{"model": "CTC audio transcriber", "dataset": "short read English sentences (LibriTTS-R)", "train_examples": 26041, "input": "waveform_16khz", "tokenizer": "char", "vocab_size": 32, "arch": "conformer", "norm": "layernorm", "activation": "squared_relu", "mlp_ratio": 6, "head_dim": 64, "fused_qkv": true, "qk_norm": false, "dropout": 0.05, "inner_norm": true, "drop_path": 0.05, "wave_strides": [5, 4, 4, 2], "subsampling": 2, "layers": 6, "width": 256, "positions": "sincos", "kernel_size": 15, "init": "trunc_normal_002", "residual_init": "none", "optimizer": "soap", "beta2": 0.999, "lr": 0.0026, "beta1": 0.9, "shampoo_beta": 0.999, "eps": 1e-08, "precondition_frequency": 10, "max_precond_dim": 1536, "one_sided": true, "adamw_lr_other_params": 0.00091, "grad_clip": 5.0, "steps": 14500, "batch_size": 128, "epochs": 71.3, "lr_schedule": "cosine", "final_lr_fraction": 0, "warmup_steps": 720, "weight_decay": 0.2, "adamw_weight_decay_other_params": 0}
Rows from block 3 of a small CTC audio transcriber, named by matrix and row number. Rows with one number belong to one neuron. Each number is 128 + 24 x the weight over its row's rms, rounded and kept within 0 to 255. All counts start at 0.
After each neuron's rows are labels from the 100 clips, of 14976, where the neuron reaches its highest value: "responds to" is what is common among them; "loudest" is the band of the loudest frequency at the time of the peak. Only what is clearly more common there than usual is listed. The data: short read English sentences (LibriTTS-R).
# fc1: second MLP up (model.blocks.3.mlp.fc1.weight, 1536x256), inputs 0-127
# fc2: second MLP down (model.blocks.3.mlp.fc2.weight, 256x1536, transposed), outputs 0-127

fc1.464 [133 134 121 175 137 115 114 124 137 112 120 124 128 152 173 147 160 110 143  82 125 154 113 124 123 160 145 149 177 128 127 109  84 116 146 124 108  84 113 131 118 161 122 128 151 123 113 128 113 146 148 152  79  94 113 183 126 142 141  81  76 114 134  76  79 132 156 164 170 123 114 140 138 158 103 138 137 142 163 165 121 115 152 144 125 131 138  95 149 137 145 133 114 148 156 146 137 126 109 106 115 130 178 184 112 128 113 114  84 153  97 137 106 134 116 164 108  58 139 160 139 140 129 175 123 128 143 171]
fc2.464 [127 169 109 147 108 143 172 131 143 122 126  69 114 131 129 143 161 112 159  98 138 131 141 157 156 132 157 129 124 138 108 143 135 119 132 119  89  87 110 135 134  84 143 128 111 140  75 120 145  98  93 149 104  87 127 120 146 103  94 123 156  78 130 160 120 181 118 123 113 128  76 170 145 141 109 144 196 115 115 112 132 103 144 134 125 128  81 127 136 130 144 173 161 126 129 143 142 145 141  88 126 140 118  88 130 132 152 140 121 149 154 163  97  96 111 117 117 113 114 128 131 127  64 111 141 145 143 136]
responds to: text has "really"; the word "she"
loudest: 250 to 500 Hz

fc1.726 [147 107 121 125  83 156 131 145 148 120 171 146 134 118 125 104 150 134  92 123 119 131  86  92 129 158 149 113  90 121 107 185 106 134 154 190 173 124 160 132 185  97 144 151 158 120 140 134 146 107 149 110 140 134 120 144 125 145 115 111 157 139 101 123 140 150 133 109 125 171 146  94  96 138 107  84 126 102 144 143 176 124 142 174 132 157 130 129 167 161 117 149 113 103 125 153 116 125  83 128 131 114 157 103  70  91 140 127 143 139 110 178 134  75 154 131 152 120 157 148 124 132 155  76 126 108 155 119]
fc2.726 [123 116 117 119 125 159 120 101 141  98 165 147 135 150 146 127  93 166 116 151 110 127 107 115 140 127 113 118  94 120 123 125 131 163 148 147 109 121 134 173 165 120 156 145 156 153 108 134 128 138 108 123 127 120 134 166 113 114 131 160 137 142 148 112 118 115 175 134 179 142 111 116 116 140 157 130 129 125 157 138 116 129 138 128 155  88 160 128  95 108 121 132 110 122 105 136 152 127 127 104 158 133 160 136 109  88 104 102 158 148 102  99 147 111 156 148 142 170 116 145 146 133 106 135 122 148 131 107]
responds to: the word "we"; the word "are"
loudest: 250 to 500 Hz

fc1.182 [ 95 135 114 109 138 109 105 134 154 125 128 144 145 124 145 171 163 146  71 145 153 136 117  83 155 121  82  94 112 123 111 157 118  93  97 120  93 109 135 128 114 122 147 129 146 159 194  90 135 126 129  98 154 129  96 154 103 149  78 133 123 145 112 145 137 126 125  94 123 116 131 140 135 147 131 137 131 142 129 158 108 145 110 137 129 115 129 107 159 138 154 162 156 106 175 114 126 149 155 141 116 159 121 106 104 122 141 109 166 138 116 140 159 117 144 115 127  78 170 130 145 114 154 157 144 110 104 117]
fc2.182 [133  96 143 114 119 102 127 110 126 139 183 136 103 148 122 137 154 127 161 123  98 107 135 124 134 130  66 109 150 104 131 166  94 132 126 143  73 105 111 143 103 128 102  89 101 107 132 162  89 125 128 147 112 125 130 140 114  83 112 132 151 105 106 160 143 102 135 182  93 100 122 150 124 137 142 162 168 108 128 115 158 140 138 140 129 134 140 161 107 115 140 152  91 164 100 120 142  94 113 118 133 115 118 112  82 141 141 147 117 123 135 126  86 145 146 138 168  91 143 135 110 147 151 151 137 161 127 141]
responds to: the word "very"
loudest: 250 to 500 Hz; 500 to 1000 Hz

fc1.733 [ 81 150 143 110 130 118 119 157 142  83 125 136 110 130 135 127 133 138 145 163  73 101 189 136 115 150 163 137 183  89 133 150 122 147 188 118 145 145 148 139 105 120 120 106 151 124 161 141 158  96 128 157 104 110 186 137 112 108 163 133  89 111 159 115 129 113 137 129 197 181 170 131  77 136 106 128 137 119 172 140 130 129 125 138 121 158 138 122 114 148 130 100 132  98 134 150 119 129 117 133 126 128 159 103 128 100 155 116 144 111 133 178 140 113 137 136 151 112 146 154 163 156  92 137 129 152 155 142]
fc2.733 [134 133 118 130  85 154  96 153 141 129 121  87 159 133 155 112  74 126 134  86 124 151  99 123 163 145 142 132 137 151 125 138 142 125 141 123 111 102 107  84 146 165 152 133 141 119 109 154 133 133 182 127 139 153 150 135 165 144 124 130 116 121 122 107 124 171 173 131 112 124 185 118 146 147  99 154 131 127 167 129 121 132 110 107 167 115 206  72  95 157 108 113 141 132 103 123 125 154 137 136 135 131 128 117 124 111 155 101 120 124 156 120 100 109 112 108 171 145 143 171 149 116  76 118 120 135 184 109]
responds to: the word "we"; the word "you"; the word "are"
loudest: 250 to 500 Hz

fc1.9 [112 102 148 130 138 134 110 136 108  98 151 153 131 134 166 122 120 108 123 113 135 120 139  98  67 146 150 139 137 118 120 103 131 127  84  94 138  77  78  78 104  99 102 137 159 136 159 100 130 150 135 154 154 104 174 103 110 110 140 134 122 150 160 125 128 152 126 110 145 135 141 117 138 135 122 162 117 126 130  91 132 135 151 171 126 157 157 170 104 139  79 123 132 145 113 136 166 109 150 156 177 160 161 133  76 121 117 139 113 146 144 108 163 124 146 110  70 139 137  86 154 156 157 121 135 155 141 129]
fc2.9 [114 125 116 127 133 111 159 122 122 149 108 103 166 108 120 157 133 116 115 105 121 109 126 171 130 143 105 179 146 110  94  99 110 116 127 162 113 131 160 113 150 116 129 153 110 127 131 120 139 151 144  71 105 137 149 132 119 182 133 118 119 155 126 155 134 114 104 120  99 105 190 113 134 156 131 147 110 134 175  96 179  94 149 149 114 101  78 107 132 136 130 110 121  73  94  61 151 158 139 130 149 119 147 138 109 138 144 140 141 159 133 102 123 155 130 108 138 117  85 121 149 103 120 135 145  97 161 136]
responds to: the word "and"; the word "in"
loudest: 250 to 500 Hz

fc1.732 [121 131 131 134 132  81 130 133 115 126 121 110 145 112 100 114 151  80 140 106 177 108 129 176 162 153 154 127 142 122 176 124 117  84 154 132 174 131 142 126 151 173 111 116 129 102 118 141 155 173 127  78 172 168 143 121 114  86 133 144 142 119 116 157  98 156 150  97 146 186 127 140 163 144 130 141 108 112 155 103 161 139 151 121 115 154 175 143 124  97 162 123 115 117 141 178 177 137 128 153 152  95 108 119 164 161 128 140 129 102 123  83 150 124 167 128 139 155 132 137 101 143 131 167 118 138 148 106]
fc2.732 [118 138 139 100 171 121 114 144 152 125 121 100 142 140  90 117 136 125 109 171 132 132 135  89 102 131 120  93 128  94 133 185 113 165 148 131 106 150 161 131 178 136 123 160 118 145 120 135  96 164 152 142  89 161 136 105 152 126 125  97 127 140 127 139 134  78 151 177 111  99  91 123 143 120 128 140 128 161 151 126 124 139 161 147  83 145 131 132  78 161 105 110 141 144 124 107 109 181 114  92 158 162 173 117 101 102 106 145 168 109 148 134 134 111 138 113 131 121 143 108 107  94 115 105 131 150 128  91]
responds to: the word "she"
loudest: 250 to 500 Hz

fc1.529 [ 99 126 200 153 121 144 161  91 165 103 127 104 127 133 152 103 147 135 132 135 136 182 124 121 155 135 165 139 120 171 143 136 122 118 105 129 156 152 100 136 142 165 100  89 172 102 123 112  75  88 130 172 133 168 123 115 110 109 133 121 148 109 150 145 150 114 143 137 148 146 143 109 154  92 176 145  68 115 109 141 130 133 108 134 139 136 109 112 133 164 143 135 164 121 108 170 132 102 134 137 164 140 149 147 131 142 145 132 114 149 149 128 126 107 131 101  87 110 108 171 117  95 123 152 148 103 116 111]
fc2.529 [152 109 163 133 116 138 146  92 141 105  74 107 124 169 127 127 162 116 135 113 126 114  80 158 153 125 147 139 131 133 139 173 121 113 140 133 102 127 117 153 126 126 145 112  68 143 121 126 186 129 102 102 138 128 122 155 132 134 116 114 154 147 140  68 103 146 119 158 101 162 170 143 159  94 113 158 168 145 117 143 113 101 123 132 122 137 142 136 145 101 153  93 145 108 183 107 130 131 148 129 139 165 141 112 160 117  95 129 135 141 131 149 145 100 142 138 105 142 151 167 104 157  64 175 142 137 109 112]
responds to: the word "with"
loudest: 250 to 500 Hz

fc1.252 [ 96 120 116 128 142 136 131 119  92 113 122 156 153  67 160 168 153 166 118 170 163 169 126 126 165 102 138 114 125 131 152 127 100 111 117 145 144 132 140 102  72 107 156 119 165 107 155 153 111 130 103 124 141 111 160 142 122 118 102  93 133 126 157 140 135 121 175 150 209 149 150  90 145 131 157 136 134 148 148  89 150 140 145 104 121 111  90 158 118 109 102 145 150  72 157  93 129 122 176 112 122 134  91 134 121 148  85 136 142 173  75 130 124 179 127 117 143 116  99  95 120 139 131 138 112  90 136 149]
fc2.252 [162  96 155 158 129 163 147 113 145 154 125 127  76 134 125 108 129 100  99 133 134 162 142 140 121 149 146 176 148 132 118 123  92 131 172 148 140 145 138 101 143 108 121 135 109  90 126 148 176 110 139  96 115 104  96 114 133 108 126 121 151 140 114 114 123 133 148 166 114 130 120 141  81 170 153 165 139 125 115 132 148 111 123 144 164 149 137 139 138 107 100 118 147 122 157 100 146 103 105 103 110 139 112 164 146  84 136 129 143 108 156 106 164 100 146 136 111 135 110 107 115 148 111 129 125 128 155 142]
responds to: the word "see"
loudest: 4000 to 8000 Hz

fc1.230 [136 174 147 117 115 158 139 126 132  94 165 136 162 156 164 185 164 109 161 107 148 145 117 103 164 141 115 118 148 133  81 145 136 118  98 162 131 146 151 150 173 121 125  69 121  71 126 141 155 102 125 153 132 134 146 136 129 103 111 161 131 128 120  86 132 129 149 135 172  90 155 147 106 119  91 115 139  99 154 110 129 130 125 129 153 140 110 140 137  89 107 137 144 125 156 137 101 125 197 137 124 130 119 125 147 127 115 150 100  44 175 137  80 140  94 104 108 139  97 118  97 141 140 119 156 127 111 100]
fc2.230 [127  88 142 144  94 159 119 141 150  82 152 101 120 111 117 157 119 144 128 140 155 150 136 147 157 122 119 147 143  67 113  95 106 135 102 142 119 102 145 147 104 159 131 130 114 111 111 128 138  84 157 111 138 157 114 160 129 107 156 159 142 153 138 170 151 133  94 132 136 123 161 103  70 136 131 148 121 177 131  81 105 104 174 120 111 165  84 118 168 155 133 140 128  89 106 119 182 134 135 153 100 108 137  96 111 146 184 128 144 146 112 138 112  92 102 143 133 161 103 116 119 136 119  94 111 110 126 108]
responds to: the word "and"
loudest: 500 to 1000 Hz

fc1.588 [122 147 113 103  95 104 113 123 150 131 152 126 101  95  95 117 166 101 161 124 110 125 115 127 121 133 104 115 160 112 195  83 106 113 104 124 157 127 113 159 133 104 140 123 173 138 173 118  88 123 136 142 118 142 179 103 154 121 138 124 140 140 124 133 139 126 159 141 116  95 131 141 124 111 142 104 162 154 131 164  85 148  84 114 163 104 114 159 114 173  98  87 112 110 156 180 145 135 118 107 163 122 136  93 152 126  96 131 144 103 125 131 139 159 120 157 128  83 153 140 108 157 108 147 127 100 158 105]
fc2.588 [101 136  95 137 157 129  90 141 169 117 108 111 142  70 123 124 136 136 111 131 118 134 104 130 152 120 134 141 107  73 103 126 143 134 126 123 167 140  94 188 135  98 116 134 120 114 148 128 131 111  97 157  94 121 116 119  99 119 105 152  98 119 143 127 125 184 122 108 120  93 102 129 116 182 134 143 148 155 125 120 148 101 115 145 129 127 158 136 107  99 107 122 132 139  86 163  88 149 147 117 142 143  80 121 110 121 180  91  85  79  98 126 167 153 122 156 133 105 123 114 120 115 131 118  64 151  90 125]
responds to: the word "think"; the word "i"; the word "you"
loudest: 250 to 500 Hz

fc1.0 [104 156 139 114 134 148 166 133 135 150 129 192 117  92 103 120 143 147 120 106  70 127 159 144 121 118 161 125 129 147 177 122 135 120 154 124 158 174 119  82 126  93 133 121 132 115 131 114 126  91 142 176 162  83  87 116 132 127  90 131 139  99 136 103 123 126 162 141 116 151 172 165 139 105 113 133 179 162 125 116  98 120 132 122 178 139 118 125 116 123 133  98  96 133  80 136 145 122 106 143 112 145 110 145 128 119 151 135 147 151 124 121 116 126 136 144 125 174  53 132 148 141 141  97 162 111 100 171]
fc2.0 [162 171 149 143 165 101 110 112 140 123 145 153 125 130 193 141 128 144 140 139 114 108 114 130 136 128 120 122 143 151 136 140  97 107  74 102 166 119  83 131  73  97 103 166 140 110 149  81 121 140 150 153  85 122  90 134 138 138 132 123 152 131 149 106 155 166 134 116 107 139 158 142 144 139 146 111 102 124 130 120 158 127 156 140 119 124 140 116 156 136  99 136  85 154 111 131 120 100 148 123 136 108 135 106  91 183 117 128 121 134 142 162 120 157 158 141  99 149 174 138 100 128 143  93 111 162 118 126]
responds to: the word "with"
loudest: 2000 to 4000 Hz

fc1.402 [ 98 143 145 104  97 135 142 168 104 123 143 126 127 110 125 152 132 140  96 136 108 145  81  77 147 139 169 111 116 136 134 144 126 128 169 126 135 117 151 129 112 129 143 157 119 127 109 139 160 142 137 155 177 124 116 164 122  99 139  83 100 133  90 127 142 112 116 169 149 159 128 185 172 153 141 138 130 121 185 133 147 122 132 131 154 116 118 147 128 129 138 107  95  88 133 135 131 112 119  96 146 194 134 121 133 149 156 143  75 137 132 145 117 104 190 110 119 108 135 169  90 138 139 127 124 107 148 144]
fc2.402 [151 110 118 155 138 140 133 121 110 109 147  83 197 141 120 148 138 160 107 143  97 125 116 170 102 100 137 119 103 106 109 144 109 137 152 133 140 156 128 109 147  69 123 132 114  74 149 112 117  99 131 118 130 106 150  82 109 130 150 125  77 120 139 159 133 144 126 130  92 121 116 133 100 106 129 148 117 151 105 120 108 149 148  68 175  84 127 139 146 136 124 150 167 141 129 129 101 155 118 139 119 144 145 124 141 115 116 163 119 133 157 170 155 119  96 113 130 100 128 120 105 135 167 136 154 123 123 133]
responds to: the word "see"
loudest: 250 to 500 Hz

fc1.194 [159 118 125  94 168 130 115 102 156 134 105  66 113 135 119 117 169 149 128 137 152  90 122 161 110  94 155 101 146 114 144 140 127 117 105 172 113 151 110 113 134 105 149 116 100 113 116 110 145 115  77 132 140 132 140 101 148 128 162 130  95 160 120 143 143 143 147 117 147 104 145 129 132 141 107 150 116  89 110 131 139 113  90 126 170 126 111 116 144 131 153 132 130 151 134 125 110  98 112  95 120 140 152 138 112 128 134 125 156 119  62 142  74 141 147 101 162 144 159 125 121 156 125 146 140 131 121 122]
fc2.194 [ 82 137 138 143 153 105 124 114 134  97 136 111 109 155 117  86 115  81  89 137 115 123 120 137 144 117 132 142  95 107 125 184 122 130 148 126 148 100  84 133 164  93 151  87 150 147  77 170 126 158 124 125 115 117 170 166 171 148 145 117  94 103 119 139 136 131 113  85 124 126 150 143 126 186 126 163 131  86  97 125 139 152 125 129 170 124 136 104 157 120 180 150 122 128  77  98  95 103 136 132 126 169 137 113 101  91 163  94 128 115 122 151  63 135  98 141 118 133 150 135  91  96 111 179 144 125 128 133]
responds to: the word "good"; the word "you"; the word "do"
loudest: 250 to 500 Hz

fc1.228 [157 115 115  75 105 122  80 138 176 119 138 125 139  95 162 138 124 120 115 153  71 140 150 127 135 147 107 112 142 127 146 133 119 116 116 140 123 141 145 147 133  79 157 174  90 192 132 119 153 112 142 160 120 104  97 117 116 131 107 166 127 115 113 162 105 134 172 148 163  68 145 128 142 123 119 159 165 127 118  97 110 111 120 146 129 124 142 120 164 136 178 140 129 124 116 151 124 140 119 155 140 159 123 138 131 136 129  99 117 131 146 116 163  92 146 134 142 114 166 108 119  94 108 163 168 116 158 141]
fc2.228 [180 112 116 160 138 150 127  83 130 156 115 155 125 149 146 115 153 116 150 146 134  88 126 123 108 133 110 137  98  84 130  93 169  84 135 137 173  76 138 134 126 130 142 109 138  92 152 131 128 114  98 136 105 183 135 142 147 158 147 140 152 127 137 162 139 110 148 133  85  88 115 112 142 142 156 152 148 139 122 127 132 135 116  90 103 184 162 110 107 100 128 108 147 151  92 159 138  94 120 140 142  78 132 154  87 154 158 176 126  89 130 136 137 148 167 156 120 117 102 120 137  94 140 153  58 110 110 113]
responds to: the word "very"
loudest: 250 to 500 Hz

fc1.247 [161 127 142 168 135 158  65  72 153 189 170 163 115 139 129 152  88 102  79 153 128 113 120 104 127 131 126 112 144 110 144 116 140 100 103 127 141 168 144 134 110  71 151 121 136 158 140 131 141 138 105  94 114  73 120 124 105 182 116 146  94 142 138 143 118 127 172 136 107 119 149 144 154 160 103  91 107 193 113 140 146 181 170 138 118 150 141  96 132 124 130 175 129 143  86 159 130 122  86 121 140 145 124 115 127 129 145 120 129 137 143 117 122 147 119 153 128 133  97 157 144 103 115 131 127 138 138 117]
fc2.247 [134 146  98  92 106 165 131 128 124 147 106 171 135 148 130 151 130 175 160 143 125 156 127  98 108  67 102 118 111 146 121 121 113 139 139 159 120 130 127 129 167  91 112 104  96  98  86 108 162 104  96 167 213 161 169 142 150 142 101 174 148 103 174 180 160  76 145 154 113 110 107 153 108 119 119 170 117 129 154 134 134 119 150 160  96 153 126 126 161 130 104 140 125  99 159 143 104 162 125 144 131 156 127  91 133 130 115 149 135 115 147 149 149 135 121 115 142 117 152 155 125 108 138 121 108 138  92 142]
responds to: the word "to"; the word "you"
loudest: 250 to 500 Hz

fc1.38 [120 151 140 173 154 159 141 171 122 113 158 118 106 121 101 108 140 124 183 125 167 115 113 148 120 132 130 157  97 119 146 133 160 101 101 103 121 177 154 165 163 134 146 102 125 103 156 123 117 166 127 137 157 151 122 144 129  95 102 100 122 126  79 146 131 165 141  95 136 126 123 148 147 129 195 153  95 127 123 125 152 144 120 153 107 149 136 103 187 149 151 152 113 163 136 169 158 127 139 131 126 143 146 111 138 103 102  93 134 139 148 119 135 133 147 159 106 119 146 144  93 128 139 116 111 123 166 138]
fc2.38 [118  85 133 109 110 118  92 102 124 116 141 167 136 141 150 134 118 118 111 132 126 150 100 111 187 136 123 142 105 120 117 160  89 147 109  77 134 146 119 150 148 155 140 148 127 141 126 111 140 170 148 145 161  96 171 131 139 158 111 155 123 120 157 177 170 126 135 154 130 130 118 152 130 114 111 117 139 119 134 176 139 113 160 145 125 129 167 140 118 157  95 104 128 124 127 148 118 128 113 180 130 108 107 113 140 116 121 122 115 167 137 129 125 129 185  85 108 150 109 168 106 149 107  95 143 134 139 129]
responds to: the word "like"; the word "a"
loudest: 500 to 1000 Hz

fc1.676 [140 147 122 134  95 116 136 104 127  95 163 110 169  54 141 155 155 135 149 114 111 169 102 158 127 117 105 142  83 126 130  93  83 118 146 156 182 113 125 116  97 107 129 112 153 120 165 130 121 117 111 118  81  98 153 158 174  89 172 154 119 149  99 117 118 159 153 144 151  92 145 161 146 141 147 115 159  97 134 102  95 101 105 107 170 138  88 157 113 144 120 120 143 111 153 162 179 154 104 161 173 129 133 100 148 142 147 131 136 130 125 154 128 126 137 151 111 148 151 121 108 182 139 124 129  70 146 136]
fc2.676 [151 144 123 107 129 114 137  97 124 138 134 107 112 118 134 155 131 116 135 129 113 138 118 126 117 161 172 141 127 102 102 139 101 109 120 119 148  98  93 120 114 131 106 156 126 120 135 103 135 174 150 111  91 158 120 156  97 117  95  91 173 131 134 115 134 147 111  70 105 128 105 120 111 166 138 126 153 141 174 112  76 109  93 133 124 132 111 124 178 129 113 169 150 130 159 132 146 124  80 117 150 129 139 110 138  97 167 105 114  86 154 115 161 123 109 145 140 104 144 119 137 168 153  91 100 125  86 113]
responds to: the word "think"; the word "i"
loudest: 250 to 500 Hz

fc1.478 [160 128 129 119 117 163 122 103 103  98  83  98 124 114 141 155 115 149  96 149  98 114 137 132 107 167 150 109 114 126 134 140 137 114 187 114 141 181 110 154  92  52 135 112 108 110  99 152 130 141 144 160 122 141 107 147 124 172 138 153 165 124 144 129 123 133 150 153 122 156 186 155 154 130 141 110 127 113 168 113 133 123 108 168 146 134 181 158  79  96 113 146 102 137  96 136 134 189 111 133 132 113 134 171 111 111 141 189 161  75 132 125 115 116 104 113 128 147  79 182 140 125 136 145 133 132 129 122]
fc2.478 [130 130 137 102 148 113 148 121 131 151 134 119 128 125 133  75 128 143  93 127 177 162  74  86  87 126 142  99 122 128 153 134 137 146 134 116 137 125  92 128 102 124 111 115  86 114 118 152 137 140 100 116 129 118 121 116 167 100 151  97 106 122  91 132 145 162 123 168 123 147 131 144 114 135 119 131 139 144  83 143  94 136 138  89 195 136  88 153 132 155 152 148 152 114 131 151 146 121 138 139 111 140  88  88  86  78 155 116  92 107 164 140 128 155 100 137  99 131 131 115 165 151 120  89 136 147 160 141]
responds to: the word "she"
loudest: 4000 to 8000 Hz

fc1.373 [ 88 140 148 129 129 105 142 128 163 140  92 150 118 159 108 117 126 120 141  74 100 154 128 117 109 120 135  77 167  98 106 119 132 138 129 158 164 189 159 120 160  96 148 153 123 135 168 138 129 152 162 148 132 130 168 136 109 117 181 138 156 133 129 154 122 177 131 144 127 115 145 116 120 124 135 109 102 111 128  95 139 135 111 138 140 128  58 168  96 111 101 124 140 145 115 163  63 138 152 131 144 142 131 151 129 116 147 148 140 137 140 107 118 145 166 129 122 159 129 131 124 121 101 142 149 119  96 143]
fc2.373 [134 132  78 168 110 132 142 102 124 140 125 107 139 142 121 143 163 131 105 174 148 109 100 120 138  95 112 140 121 142 120 114 116 128  90 131 103  84 123 122 129 118 125 157 160 142 129  85 102 133 143 141 124 146 146  99 127 146 156 136 157 134 130 119 115  91 126 117 108 117 140 128 164  93 158  85 119 103 140 133 151 140  77 137 112  88 143  98 126 142 113 171 155 151 139 121 141 125 128 184  70 140 113 100 112 101 187 122 130 127 100 146 118  74 146 127 128 153 125 130 124 149 113 108 164 131 152 111]
responds to: the word "to"; text has "seemed"
loudest: 250 to 500 Hz

fc1.274 [147 171 153 138 168 124 148 148 100 164 149 153 142 139 113 169 131 145 135 133 129 178 150 101 121 147  85 120 193 125 192 105 140 120 125 161 124 136 110 129 140  85 147 113 138 160  98 137 115 123 132  91 142 157 112 116 123 128 101 143 149 130  97  97 129 164 140 137 144 110 168 141 155 157 154 132 121  94 101 124 119 176 118 146 121  93 124 158 167 127 144 140 102 183 145 165 124 119 137 131 124 134 143 135 105 101 155 175 136 132 175 117 138 138  96 110 133 123 135 113 150 150 103 138 147 149 127 110]
fc2.274 [132 130 115 120 115 136 141 107 134 114 144 138 160 136 152 118  91 125 124 132 146 141 134 131 149 136 144 123 114 158 101 132 138 117 140 129 119 118 105 109 105 154 152 116 130 108  96 172 157  81 145 129 111 119 116 123 121 126 122 141 144 125 120 153 102 127 127  96 189 178 137 141 115 144 139 118 118 118 133  75 146  73 148 159  82 118 121 121 155 123 160  92 119  94 157 129 111 103 146 128 101 126 129 117 114 119 121  92 156 166 124 152 101 166 159 141 100 143 154 133  64 132 168 174 125 151 142 147]
responds to: the word "told"
loudest: 250 to 500 Hz

fc1.342 [140 180 164  87 111 127 117  98 150 123 167 133 133 136 125 152 187 144 135 137  79 138 134 175 130 138 141 152 132 168 110 109 163 107 127 150 145 129 101 125 147 125 150 147 152 128 103  91 153 135 130 128 100 143 138 130 127 140 136 164 107 152 109 163 143 114 155 138 131 140 115 162 112 153 127  92 138 150 172 179 134 111 107 151 161 181 142 122 150  94 115 157 104 138 169 147 129 154 134 128 116 117 110 122 130 122 124  89 140 119 158 123 105 172 160 141 112 108 127 125 118 130 106 110 117 153 135 100]
fc2.342 [140  91 138 130 121 122 123 162 111 139  89 154 121  84  61 146 109 103 151 114 117 156  89 163 140 120 159 138 109 123  99 159  96 142 122 140 136 137 142 122 142 156 128 117 123 128 157 124 148 154 144 128 191 128 141 130 162 137 161 132 153 121 152 106 148  98 133 166 127 146 104 113 142 130 162 137 132 128 143 135 184 123  87 131 148 115 103 117 102  88  76 116 143 108 179 131  79  86 125 152 112 149 122 162 169 102  96 163 157 116  98 124 151 120 142 168 104 126 112 164 135 167 113 146 149  69 168  85]
responds to: the word "to"
loudest: 250 to 500 Hz

fc1.629 [119  81 156 167 164 140 130 108 146 112 157 144 151  88 138 175 168 137 100  65 148 143  56 124  91 136 110 132 151 140  80 152  86 101 146 157 159  75 135  88 131 138 170 131 130 103 138 146 171 125 114 120 121 105  97 111 153 120 125 105 107 101 117 162  88 140 173 155 105 125 112  96  98 153 136 168 116 160 150 146 172 125 140 137 115 107 108 144 119 107 143 103 109 116 182 141 110 127 117 102 127 134 140 112 144 139 116 118 124 114  77 173 109 132 166 107 113 106  98 125 148 121  93 117 104 107 135 144]
fc2.629 [ 85  96 125 128 173 119 163 132 131 124 128 121 150 149 147 132 115  85 168  92 131 171 126  99 102 109 136 121 152 115  85 153 114 175 154 142 136 108 103 152 148 132 141 115 134 115 133 151 143 140 144  88 140 102 141 102 140 101 111  91 132  93 113 133 157 132  68 172 116 129 173 133 137 113 145 167 111 107 115 129 113 155 117 168 117 146 128 127  98 114 111 164 103 143 139  91 146 151 137 102 100 110 109 124 120 118 123 130  96 100 142 142 138  63 102 108 122  74 137  99  99 155 116 134 181 110 147 115]
responds to: the word "see"
loudest: 4000 to 8000 Hz

fc1.620 [137 139 141 142 123 121 132  88 130 190 159 127 154 107 118  99 181 136 140 122 121 135 131 112 116 119 159 187 122 104  82 108 108  96 132 142 102 147 144 160 126 103 126 149 106 125 133 101 165 162 124 141 131 155  91 133 152 147 140 142 105  96 149 122 124  86 151 111 120 114 108 119 155 155 144 112 159  97 139 124 123 114 150 141 149 109 103 144 146  81 173 176 166  42 111  90 153 128 142 152 106  76 167 116 152 155  90  83 161 119 136 143 138 131 154 111 134 152 146 176 158 171 181 160 175 115 124 101]
fc2.620 [119 152 125 132  74 128 105 111 141 153 131 172 125 149 143 167 185 120 145 122  98 150 106 144 135 101 133 133 112 119 125 114 103 146 138 128 141 151 136 101 141 149 147  77 119 146 115 120 153 186 161 185 137 156 105 150 122 123 142 129  78 113 152 136 106 127 150 137 138 109 128  89 133 127 118 136 115 147 143 127 136 162 144 108 103 136 161  86 125 162  96  75  99 121 131 117 124 167  96 179 139 119 131 135 111  48 170 144  71 114 110  98  84 128 152 152 127 120 128 118 127 137 138 134 103 141 108 133]
responds to: the word "she"; the word "to"; the word "said"
loudest: 2000 to 4000 Hz